config.toml
cond_dim = 192
text_encoder_moe = "top_k"
cond_dropout = 0.1
logit_normal_time = false
norm = "layernorm_no_bias"
norm_position = "pre"
activation = "gelu_tanh"
qk_norm = false
inner_norm = false
width = 160
weight_decay = 0.0
Rows from block 6 of the text encoder of a small text-conditioned image flow-matching model, named by matrix and row number. Rows with one number belong to one neuron. Each number is 500 + 40 x the weight over its row's rms, rounded and kept within 0 to 999. All counts start at 0. Numbers have three digits each.
After each neuron's rows are labels from the 100 texts, of 14976, where the neuron reaches its highest value: "tokens" is the input token at the peak. Only what is clearly more common there than usual is listed. The data: regions of photos with short descriptions (Visual Genome).
# fc1: MLP up (text_encoder.blocks.6.mlp.fc1.weight, 512x128), inputs 43-85
# fc2: MLP down (text_encoder.blocks.6.mlp.fc2.weight, 128x512, transposed), outputs 43-85

fc1.472:560593476515522524448453527481537504477545524544532547484516521503450512452477448510476549510517513513492473507459520497490446492
fc2.472:535494519502509522534519481486483481496518463468552500505484484475479503542490486512517490499447507470464487508556517501505463478
tokens: "<end>"; "pizza"; "with"

fc1.441:524538513536564466507512534545553542467493488491452530488500500556468555492529566487567505501458490474457515418424434477485498503
fc2.441:444499532474444478541476485488441473484464521521488505533495496615515483435474536436523486452505547547561580488444568476546524519
tokens: "<end>"

fc1.415:530493509574507547541443508516499437476477486462496485472547571571481468458515427543480511502604488505494512524493432526545476516
fc2.415:519509474465561484458469483487460492540529529565481541470503438546446491467556539540543525455464525498449426477542531577544534490
tokens: "sky"; "orange"; "grass"; "bus"

fc1.153:471465427487479437440475445496437469445449546464478540433490582514470448484548567536531515522546514526467515516619538533484526443
fc2.153:498507540481439509537510498430470486472463518588505456490472465457514459508445545569495538483469512576451433511624435596522444483
tokens: "grass"; "is"

fc1.298:527449493477499493442508537459496448467533458497520488529434548496419496506398477527509438514544520510524434516559491457552521468
fc2.298:540498528527566489472506497550508516506538482549494518511511509555488486393584563573576576485487592446479451555535489522558508497
tokens: "sky"; "plate"; "bus"

fc1.420:455460547488507533454465521507501540474503504454488465544542467488481599475477483539447433463470513520522509501447527501507576511
fc2.420:479486492551473465496516512448454475468520510443483518550451530447471516550508533456476435499483486468516527530463472505499454461
tokens: "man"; "bus"; "blue"

fc1.491:560471467410529487530489485531487466423567502461558560548498498474506537492436580516516500514433484475577482506505540469501472431
fc2.491:517497505540427565484527473541573485508431501451493533464551497536514518514560499546469483475565524508496456511477506586482528535
tokens: "orange"; "bus"

fc1.169:487491517544551500594512472469477578550506452471478513521563527454519470519508485575486493468595492521557533459461534516480510552
fc2.169:548502454465607543458491537505512442470557488511515441483548508505510504505534476513500496564451505539432427479555543525530528489
tokens: "grass"

fc1.225:499536504510540469451437487484514532455568563543490497549519534475502469529457516470539553490472520490499520496495477518470520497
fc2.225:494485509470549451503515514521487479480507547477576569478488514463520550458540518526497492514495531550479466505559522531503442506
tokens: "orange"; "plate"; "pizza"; "bus"

fc1.102:556515569449519505467482505446500417556516496593565518494492426480504485533486533499495506499473514512608581620533474492544533514
fc2.102:481485509553526529492520497534544539553470515494521473473512427582522484524516517507519500488544530495473485488485386557512466451
tokens: "sky"

fc1.296:550505519534488490482498538527462478484501524505491445568461556508463503499444443537525456535541446488458544500428535530474474518
fc2.296:451486522465517476490484490485444457465452518440502487486506500520552511562577519490485482495503590528505521503582478386566494485
tokens: "grass"

fc1.349:463469475456506469457444448525455525582534506495572493450488522500464515512490529524435516490503461483461511598513476518468525479
fc2.349:491496514579578577507477508458489480546516519495456474515506477544444524527548542578532481447539563559534401572484521518593508508
tokens: "sky"; "color"; "orange"; "plate"

fc1.405:547510503458523525556485477537522523498529443505570555501503526495482502501446470551529517523560509461562482531505505486508453474
fc2.405:475496525499573488489508525511546574525513467479390513497475466468481466541667475463470461493482449532503489556518524499583474489
tokens: "orange"; "red"

fc1.89:510494472502501481558436450526474472508534493530526422515526521518570473547462559499532512466481510411488455484487448549526529486
fc2.89:463528509556554471547486481501469517544548503540511514508503510520520517420476537584517482471515507445398521539518523461472565473
tokens: "sky"

fc1.352:475479504525476499521527423539503491520499525465522529472518494480481452535417448490511503527547507526468454483553495494549504457
fc2.352:524485500490531568496538514523521425471518524470451492519530522481481556542587514572539520503511548526528396541513576481575475528
tokens: "sky"; "grass"

fc1.394:509515484496585530512507540521454549563489529570552542502500486507499544519494501581500509526608497509410499538504450535454515513
fc2.394:503494486537613528492486491504519458570563501465469509518465524495485539521538533522479480454481528523488416599553574511560473527
tokens: "sky"; "grass"; "color"; "top"

fc1.201:499458518520492475501452555486476514525528453502503492489490485513482494486600528515491509504636451514490520435483531494494484538
fc2.201:526527526507550474517491507462492528486500496590505528456497513476434500537439509567506513498476487577481398484561676529453428547
tokens: "grass"

fc1.79:528516499514494542533491460448514466491532489455547486501519522509489575493448482550464484566604535511413501484505477500496461521
fc2.79:547521503499610524494494497546472488514499507548397482502496503475526520484644482525530548514430508514522465513538532497608472476
tokens: "grass"

fc1.417:550461497529432567481450463537433524458496509497534523564463521520454529448578512523445498493449467450473527518420537547547496451
fc2.417:507533451518427467569475460445495594508547514532504455494536508505404538536432534460465478476510532523511573467411582469480578485
tokens: "<end>"; "one"; "purple"

fc1.371:566595523512505516382445560466460512498557506553496519462468487490497486463472501542510537512497520493479446509478512488494516499
fc2.371:495505523472516563505491472510510475499507495447643529546479510515538487478486513536551520473460528453465464453539479492492466521
tokens: "<end>"

fc1.299:511503527476522516479504556466522551530509506541454494496463535545502473521373506506526486535524489455441518504543550506556559504
fc2.299:471482482496550554444537514540541433449473494445497474495615492533538529456526516519521512477533532548456456523540534553530434518
tokens: "grass"