Weights of a small text-conditioned image flow-matching model: arch uvit, text encoder width 128.
Rows from block 4 of the text encoder of a small text-conditioned image flow-matching model, named by matrix and row number. Rows with one number belong to one neuron. Each number is 500 + 25 x the weight over its row's rms, rounded and kept within 0 to 999. All counts start at 0. Numbers have three digits each.
After each neuron's rows are labels from the 100 texts, of 14976, where the neuron reaches its highest value: "fires on" is the input token at the peak. Only what is clearly more common there than usual is listed. The data: regions of photos with short descriptions (Visual Genome).
# fc1: MLP up (text_encoder.blocks.4.mlp.fc1.weight, 512x128), inputs 0-127
# fc2: MLP down (text_encoder.blocks.4.mlp.fc2.weight, 128x512, transposed), outputs 0-127

fc1.254:498497524510528515490501481509462509503524514471537511536489522486502498549439449492513506494509495535478540485491513497524410479459551537506535499494496477472514505486536504522462487446511533494512482520544500479501500487489501498471483499503522476510510516493500528511498544506506499515486541499477520491527506512475455466503529486549499477513437497440537508510475483503486510470520
fc2.254:472489503488498545527461493497563495477511513490416498428499487505490526422517519499496486486546470487500503520498510490517565497505510504482478519484495508510528507483504495513612501493492486490502489504436512478491501499539551535503490516473490473542479488502510499509467495508517499477500519492506486508471504463501504490488519505496501506458497492508512505492500498499496492543478
fires on: "<end>"; "is"; "in"; "green"

fc1.40:518522523492515485513490505518526500482488504462484454526479522530550528425533457476477496490540473496534502489523491541557512496478473487498556496504506465482508515489532502522542501508481507507516530527482478515519504528503516545523492507464453512460523514501524454452533522493513504467477476517484468508495466472503491495498489506521501472525504475480508444521485487480531553516517
fc2.40:480518481489491464470490508504511482539519483484511510496481477480496483517506535474542495536461511550521522516510451517494522507503496526500577480497522527517500488500536499477461474477501466468528531478525515494511525507510499514485519506495513511491478499476474531507478529537524476471480481503517519531442533519529479529526496475497510519495515471491550488536499539403504481461523
fires on: "orange"; "plate"

fc1.189:458519511548529523502477542525479480516504451481517527569528457542487554511473514507484508488524508489500527480462494504534518486476533484518502480517501497510474504489509546486452496535506501451508491499532510483543501522497501518522515491522516457488500538531463552486524520483528545511527514495537468486549493503484466527524505496466500507462508489522539468506508500495499488512461
fc2.189:508502501487501514553525499478529495450530514516484492434504527481475518494521461496496491486490448467468498533510513497501507497542491526442455507529481521504517497503475495570555491465473501492476498534477492491492471519506544531511506523463486533494497481496499500491500502545508508520541536496502497515479522436495505473427522485515512494525498483500488531511508500530525511515453
fires on: "head"; "playing"; "attached"; "truck"

fc1.380:491486534536507517522544528509537481505512528504455488495493523532515499441524497482491456489514497533512531478508544558495585518488523503540534499508463542507520524510515460528526504524474465489519511493469476474532506516522501545495488515502496472514488545553516482490483491478498489473521495493527470505474529510514484501520484524489530466444503528492530509483496480518525498463510
fc2.380:503509499422496422468518544514478488525481461494548496490487503494492508565524486492454493504476547551529496523485445495498462501489493508541558483521505497499543487517530478528452502515480478472504508480558515525459513500472534461486503481466515516491507499495486523495502509528505495472470503471485484510503511477504511518526494506495495509529484497496523512540484532475491504488492
fires on: "orange"; "sky"; "bus"

fc1.311:489507525494492481538526491501478564472505540526518485523493500499500541472497498491479451496482490532522484496557512502518482511505468521506525478531453511542502494529490477498498501494500438529445521491494499489540540530508493505501465509463514538471518502523476512481511526477442532546476498530505515473511452502506502471500515496486523508537462536469551447521482520516509501504519
fc2.311:491541471512512520459495506505499525452472500534498541497522521522510481491491483532490489536435503481505512470499520494461508499493499490557526483511486513525515469505486476456498472491461513465478459506503506493497508498500552502467491537523480520493512516444507495521512538450565521503516527453526485534511443500502505510517463470507532502506505472470479530523525545493502475504539
fires on: "horses"; "horse"; "parking"

fc1.181:470501522467490523548504508507506474479494507521412435450494521505499494419545499482477493501511509497552511491504476541525555503492503480498494460502474506506506478503480531501552515510495485531491529497460483527519514514511526511506526518512500483492489458502501494471487492458538496502502501485499464485468486478472488493491485490515475526458494507488514481491486518494454484570507
fc2.181:480494498495487429467496528500474501526529507498594488516505521510511508582496491487501482495500525500511503506496485488518467498493503497515525519511491527511526506486508489518403506519503499479509516504602496480453482501454473493499519469477494520504510500514487507518492495505527480512502502502520486496519491514496518518534515512512504477573496524499512514520515481504505481441504
fires on: "orange"; "red"; "sky"

fc1.263:487470480512531504509490466469492482545508518503580511562537495454513484514503486530486503509518499447499480508507507502476462497505487499487500499499508515488483538480540455525478495506490469500521509458570505532522485525465529494499506544488519529474505547547517512506541473505469485485458526451483490463492520502465478463507497488500494526514501461507500477453486532478497514509494
fc2.263:497510479518527557501510458517514485468503494478429489451511493507486476460473473500506489545517444524508504492495497507522520461523503539504525482483504515479467491533465494462548493483471499493522482449437536514545499466535474520519543522553538465522514502458481484502494473476530504529511473491469496516524491531503511513486530493494504467480505523498500516500482525520502512511513
fires on: "<end>"

fc1.473:499543517500477510514550480550530520482522479476441473453462503488538494458545514508465531525510485531516517524519503532483575485519533533531506478510500488521517502490538486484526526476474533494474520500466456497504510518516500535527488539515523509503509526492484486458470481510534513491525473486480497469459515501505495467505520518484481478476481505479541462498508438497503488515501
fc2.473:504525500440469413438526578528504509507510481493542489485527497497496531530513489515525505468487523531498507504512467515492461513512509497509531475513487511500539519503532480498446520509475500494518528501557486491446512498470532486466503450470509494508525492511488515493490523516519480496473519490493485504476510465499509537545491499498502516507511495519547488517491533467512474449518
fires on: "orange"; "plate"

fc1.244:499530513492525509521506501483494513509511529450439430462485483495525488440566486499491515497487521493507513520474552498504549491497537518487487499481481494524499565478547462499500514474483492478501505459498530502528503496509510491527469499519498491519528516487503538469464476494490530477499519518497482479492509508497484484497472469556453486450479514511547483464531494480496524532479
fc2.244:515470480420494411458498500512542495493487477500524489468485493449467506523458494484486532484533514524495506513498477491519461490481498500521500506509491505504562495506500491489526493529472501478539484493535529540457479491447518458506513484451482485528493503526496511505496505473534513519514517501477528498509501490487510498579521509509507481516506466490522505507504484523504482435492
fires on: "orange"; "plate"

fc1.206:486529545501496491511507514502526518504475496506413461433511507523559487458568504484489507502507468487510480525472490521511549448462513485515514515551487510529497525528498514513518496487520487495488530485481513481496522513508499526512486503485519484494535532499523495513491480487510557429494474513500501513461461466488490488499534512493486501517467506480514470508501476489488521560498
fc2.206:497506482454504432476516534508516478517528473511555492477528505440471532539499494477513534493484541526501515504497492559495484502493503490511523493512505505522551487506540487525441523506458482494512518476555502497458489522474530480513513464479489505488522465517498508487500522513537495497489536504495501499504532453502517526540495503494517507508519464517514494517530503463510456426503
fires on: "orange"