python train.py --model="text-conditioned image flow-matching model" --train_examples=50862 --tokenizer="word" --text_encoder_norm="layernorm" --text_encoder_norm_position="pre" --text_encoder_mlp_ratio=4 --text_encoder_moe_every=2 --cond_dropout=0.1 --logit_normal_time=false --hidden_act="gelu_tanh" --moe_every=1 --eps=1e-10 --ema_decay=0.999 --batch_size=64
Rows from block 4 of the text encoder of a small text-conditioned image flow-matching model, named by matrix and row number. Rows with one number belong to one neuron. Each number is 500 + 50 x the weight over its row's rms, rounded and kept within 0 to 999. All counts start at 0. Numbers have three digits each.
After each neuron's rows are labels from the 100 texts, of 14976, where the neuron reaches its highest value: "fires on" is the input token at the peak. Only what is clearly more common there than usual is listed. The data: regions of photos with short descriptions (Visual Genome). In brackets: how many of the 100.
# fc1: MLP up (text_encoder.blocks.4.mlp.fc1.weight, 512x128), inputs 0-127
# fc2: MLP down (text_encoder.blocks.4.mlp.fc2.weight, 128x512, transposed), outputs 0-127

fc1.365:533500510563466553486490422561488545632516473519456474548557557536533514495483537493622450510507509504503526546524395551537495530433514548540527483556416457486478517495517477492512444463509536477552513508572536572481365527557494484501435479599382545476519632530513506507599437525560507446483479534502451447423483477567429481535512466540472536527518414481636542497471554585575527403442
fc2.365:496474490472485457516518463471607553390480539491517519392501557428372415514464543493494593495561507556459491538455422453470523466465505505545563599555454504496561533521434458507526525556407529417557453466490525577457485416521572444518548541451494586521494488515478511545454512536564510491573574509449531542551579433510505466336507500470534502550533507489498471566534487612524434482416
fires on: "grass" (100)

fc1.412:482526506515536578487491478500512537468526524469462507402558549462486413473509511573576429464497581535554407547515482523593635464492548520542451487453418501484477519497477502472503553443472490583455559486442492545527490478611485485482539530500526527482436575495466513401557596481472486511484511481409528447425456452436454415517526423466371518365523505497528397555477415556473539421472
fc2.412:498475538382452328440460560559519462553475442482536496495419496526460409563531468524493511476559416538523450574453498513500435458432545476554559567474487475470624584515454444539480516656470459563518432527575488538422494509427558439471533491453501637467517497489518538527509512529534514463492516472535494497491442507439503524502513502490520482634481553471534489558481549474523424502428
fires on: "grass" (100)

fc1.5:518556533476510478623453485518499597509428468540350537359526508574460424362550535519510401492508551509501575475418447583519560523425516521591455508530462478506534438501432486532517504440467511396606540439442561487477494484545448549472462412545545496460480460518560551406449484521493513482487532491486524488452519420449523450483524457536507491465437434452491558475513451506476495452533
fc2.5:521502509443413385430490548505578458494464470487585536464552522462455480614442546492511586512546609595521491487478432516541466493442493524603583492524540479494572497500536492508462529590458501410559502504556542535397483492478565420448526433428498522558504538535485554483513499472626467469465531505380516515488569461536524487415460507487488399630483504471494486587485508539529466448468
fires on: "grass" (100)

fc1.298:469570584513489492481555438484496510491452487500392533395520526616527527388550540510505488500439562565529509528454507564549500507479509562532543425524516507505480535443510503441526505425476489397510549501397473491500493528545513531463526416481450505459442456459556616458444439448493572507525415591551524408380417443442457397496492465441403423431492547585514469513519478485476505506509
fc2.298:497489529370492363407431561528565496449518491503583478507461419421505490593474464497481526426552596484462505590492537512531531538515515456537542553505505463526616508525546468535428527567501452505546509478581516508418450546486564435451449504387454573449437513592524502555502561515495520398521582452513486514577555407534498493522500519484496543583526432476525457555508496513502457458408
fires on: "grass" (100)

fc1.483:479454540526520533607523474454477524487536480524507497471484554416434482556486489555565432487527451513504469544519395563502480426445595563547532443568486556534519481558469471446428558455428526484545444468550556464559468495532536566448528466632570496451526530464312562420436458456537527527520520479476464457555514422569437496519567527507526456527399445483507493556470468490427508397502
fc2.483:511494499479532497467506467591569498405554517511472422387556502538504552509506497484432424488552473486460498556505483572535505437537571556434465571459431557474532470541548445534488487476480501478564507460460527543406424467506463500478623505350507577518468602438487510569571518564517476453495597466498398610502495445469494426440647479551543479531489490469509489580490519515495514514436
fires on: "grass" (100)

fc1.387:585578517532532505511541457482459550433552514464668547560560469487495469621523527451528528458547526550513530502495559546443333443496506621602422518507447592473452507518556496498480519433538500475495500490493458474496509488520456537450524517481470530445461468513540496511479474441491524503492411479525599508480511533476431486514401482520387530567405447455490556525498548443563490429394
fc2.387:492476494553504647574463514516618535453551456538281511372482478542492541368515505507482461528520455460511488531500564495460644518490508465495467500504515513564569507478512490550719491512473491499476508498416546477499522491590577588487518507470484453557479483535524500507473500523509497486456525485495449500464494497461471481412527501514512507409502514549501494474492525469506492561504
fires on: "<end>" (36); "colored" (20); "green" (8)

fc1.118:394564528499497448462480462531469562532563569468609581649562482439452485591450495533460361447494470607542489504489621519503405487497467500561543505447506469474578490478604452521447507463442478484459500496602466486484465508481520504469478508500523527463522518504561494478438508463420454442515430428522466497580478592495470387491433472574420576532470506495471519488497458493543554522494
fc2.118:521522509508504664581488535540580483419513511470348530348485522527504513339528492500496490547518433445556482440490485490517589450529531478441481472498531514508500495496472503498669495477507490502463512535360508442535525488555550592476555544535561418607478522472511480496490490495609510499483478504471454519402529496441540519498459511491508439415490523508480483496474531493494504551551
fires on: "<end>" (89)

fc1.69:551489482509509468498513463517344464489515470451620504592522478418463519631473502470467511472579456547516525495480493506499451506569479475488413468566542421511418529405484505502395417588502479551581527524578540471469438493523543504483481478488442485481539520546496534418420532436467486436463418441475550502550459600490462469492456445570424509575370524510533503520544442512464411490522
fc2.69:522492481556543627541410496490578478439455474573350507376475479465504524390473504479496446504571471488508518492500524496456593487473495473436476551489469531485592514523504505556723480462503541529517518507380576456559553508575642528529514525493480515526488494517496461508502489507512497516530548477536507469403474476495512528369528436520492534428484476503494513521530490471493463567489
fires on: "girl" (17); "the" (13)

fc1.356:448487481457594545527356442489438479497518502442605462531537418476435451516541556454479430437477423436568448518432498458428569500448479486434528467597533384514490557444453501490430522504500520571646535599518477562525518471534490471470577469517448472497465502542547474522539547453483425557518507541537498489544519576616506580496536468501470580420476546459529475546450523511482445538473
fc2.356:454524531544534513512478478529525405557538539470441425466526517502490455397509513408483547501593514423666485570451444537496484524447519499447361665532399506511449458474511476458502456499523465494570539416508468465493478432512471528420571518445538534549504473569515511548533552554427470411460531511541511456509492634480512543488515476510507539531500516420527528508527425490418494575494
fires on: "girl" (16)