python train.py --text_encoder_head_dim=32 --logit_normal_time=false --fused_qkv=true --moe="soft" --lr=0.0026 --beta1=0.9 --eps=1e-10 --grad_clip=5.0 --steps=6500
Rows from block 4 of the text encoder of a small text-conditioned image flow-matching model, named by matrix and row number. Rows with one number belong to one neuron. Each number is 128 + 24 x the weight over its row's rms, rounded and kept within 0 to 255. All counts start at 0. Numbers have three digits each.
After each neuron's rows are labels from the 100 texts, of 14976, where the neuron reaches its highest value: "fires on" is the input token at the peak. Only what is clearly more common there than usual is listed. The data: regions of photos with short descriptions (Visual Genome).
# fc1: MLP up (text_encoder.blocks.4.mlp.fc1.weight, 512x128), inputs 0-127
# fc2: MLP down (text_encoder.blocks.4.mlp.fc2.weight, 128x512, transposed), outputs 0-127

fc1.241:110159161119169164151120132137142104105112118103059067088144121132122101080156126138143105087103084136177129145148119122118188161098149124153166119150125092134115160147132128133107111094110135109151155124070118129120142161130152127136119164109108130106140125137115144088100143091117152102116125121138135142113112071104148119130080116172127116132109159140136118153139126127124156140121
fc2.241:109110112091125041095109140114145144121152125111172111097142141100120145143134145119148148133124168136147136154122136140123111125115125117140142155135110143172191128133167119148088128160107147129141152116197158127071125123111146094146125088073112144120111117158123143127118118143154132131140176119144147118107139089131135157151137133133142122160138118129165135147132108110143054089112
fires on: "orange"; "bus"; "grass"

fc1.302:151135151158101138120115097135157097136166062112081123085120142158132104079126125094156107127135139165127140146112115155169175153104144173156147139097124148101115142155097126129139141117140114174113152140118127147118125160167127155128143113123130140149135142154125132103147130175140139184163119138111129116123134080111133156144161117163089103102116099114141118174117141160162139089104
fc2.302:118117137069145072112110154146156106113130123150150113125158126101113141168135158133100125126131178138141127150106115140106130136123135096107125150150140114136163131159165129175114156144123115118134121118127151150096124157136124077118090136086134178110085140175138141130128146184130128033107136126128115109133159072136122097123141139124112129145146117136131082148100108117139101130109
fires on: "grass"

fc1.354:128120152128130103133128113173122131157125107149157103129133150119141119140105130143148140129171129121154113148114132111156129139106136175109116142123142139094100109169151190119128125118093167081112121114157167166087138124167115152127163121148114085127114163152138111143124135122131127070107081138152122143096117097137116106126165063123154091107092137111183113131153110104138119073145
fc2.354:113140116121098134138104160133167096109155135128101121074163136136127138132120150104125097124187146122123119150116087131146127119115157118107101136096109120112127113120155090142123152123112104064132132104111143124131086118142161137096128139075151180158100135149121134132160126196127122145083176145112078152126170100124125104099148141138154135163115116155108142167137155158100132120147
fires on: "grass"

fc1.277:104121119126149128139151131160132133128130119141093088064115131172151142059160094157114142117123077147126144153173120174139161092147142165116148126129140137145137126175143153158168127141140161131123102117089102144137161140160143115124104144096109094104166106113122118096147103093138077115124151132114139121082149090101116124127145101118126165118133161131132144144137151122114125169097
fc2.277:101106121110135080085120134111120143140162118153169130148144138143127131190134105120136116122128129142129134134125118113132122129112130126172179142145111147173159112125159096118054107168114142167128148110216150116089112119086123107142139111107115133109140120129125140131130145148141155146121152128144111127140112123123151174163119137141136097166141112136174117141158139122143089053128
fires on: "red"; "orange"

fc1.341:122110123097109122137148128132077129145110124145107090167139141146168085091140138083135104107115108110130141100135147158158158123094146139076108048114123106118151105129063147106145128148130132145144114127162138102110130090097119135147125099120105118119115152138124140095136084125103142140102073116139117132101122076152123137111169103100142137137114141152125120145156135136136133070171
fc2.341:124111098127137124139145120145152089122149128114139117086125092035102116128142134096091133122128164095123127131122127171135122136151128126148087159113109128133138096111137150122104122125161106071157159101134167151112120123148146155133186126092077171107111143156108121141138108164143130116072160102155130181153144163162131104131124121122126153133124088134120142140136146130120153101107
fires on: "grass"

fc1.396:132107105101129115158116153174099115137164127134190126127151137122154141151091138149137176138133122117129106142106093124116140125116111157111141134084131116132120107111108151106083149138136132107104143118160122109118093122093073138076101121055129097084135135133101122073154150114112125124148130092120121097122090106078106130109122102150073137158101136136152142121161122144112140122093
fc2.396:134128131229140194168126110123151135101124129140080120105120118122135123106132104131126119132120128113145138136128134123127132125129116102128129137126123150123179119145124137128200147115125124126133123108112124119130127130142205121133147146101113165118129107140120117147126125140126119135136138137130105125133108130132115137000131110116125145124128131146137137127132140117127140167126
fires on: "tree"

fc1.171:109122137142118101120172144152133127138170083122047123087144135198163133103128132101129125146143077156083126131095107146144169136122142141135205112150114135088153129101129118110148143121110138090140108129101133142134093144147150090110105103129153133133129166140133116118134126113124104126101109098120124153131133111125091126131090152139117124139150156075123146148151125132180132098130
fc2.171:131100105077122089119146133116162128108145128135167133104132146102098155160118133115125136129108172179118120133126104094114103151104131129128182116140135115135160125135163130153111156159094138118120153122135142135120143139126159095155073105079142147137122107136135143117109123184184110103155184137099121125093183080125123140135110103129130106131145099138147128157128134127150092078085
fires on: "grass"

fc1.326:122121131140117084142123169122154109110162156131145117207150095102120119184093151119128129106133104130175087121110147106134073133150128111096140144116123132139154127159147151102152125147128129162126092098151126122157096177090108140128142127056131145139144125156112115151159170116155118119152092105138084115150158160118152094131123117168148149106125149109123126115130098119138116138119
fc2.326:125111105154132203160176124127084115120128126115114110114140140142155118104141113107133119126104093101148122084126115122159143100155139149100078075120145135147085099123128136127138148095139128150074142140136124063160141118136130146148193124159157062159108111120118136099129112104133125157102086121111130143127136155116136156120138122129113097124132140147114144095110140123146180149149
fires on: "tree"; "jeans"; "train"

fc1.379:110137114106095141158177158123191156131084134123075085142114136110135144078142157140113130157131102110154131128115107144125169121135132145179135112130107184118151149125145169144172144136115126105120150105086100171121148119145110116127121119145096139100145123147120091092111105143124092141084127143112106131127112091118125125124095084116126119047128145111129113149132117102107142131113
fc2.379:122112123108117054106147142120074132185147114126184116124120126159124148202138107116116120093114135127106125144146137090133116128121125124135130117135137155169156128116131099139080147168111168152131145147232120122115108118082141117133147099093123140137127106141126146135128112131119129140127113131141099123105117150114128152163152149131133124197138128137167143144117140118143111108116
fires on: "red"; "bus"

fc1.404:115158160136131136112134129092158119100185118119084118118129133156152150071176140132103150121124158168138110150130097119142144144097143110149164090100114155142123120157096130130154137086135145123101099169065146129121131146141136151138130104141156122171178132129140114134172169128123127105116139133094072101123136129102136124133127112154138088087108101119159106134151078101155122142120
fc2.404:150101116085128065115110127110127140084177123139161098116096130116124127172134109132152136131109180153098137160163142123113146140130120143131144161132118111168157118124146117137108159154092128189130152102196127156138141161103179111166090115095109141119124107153149140103116092153133143130162143123138132120092145109126128159155123142125153145152129111117155124150135153120156114082092
fires on: "orange"; "plate"; "bus"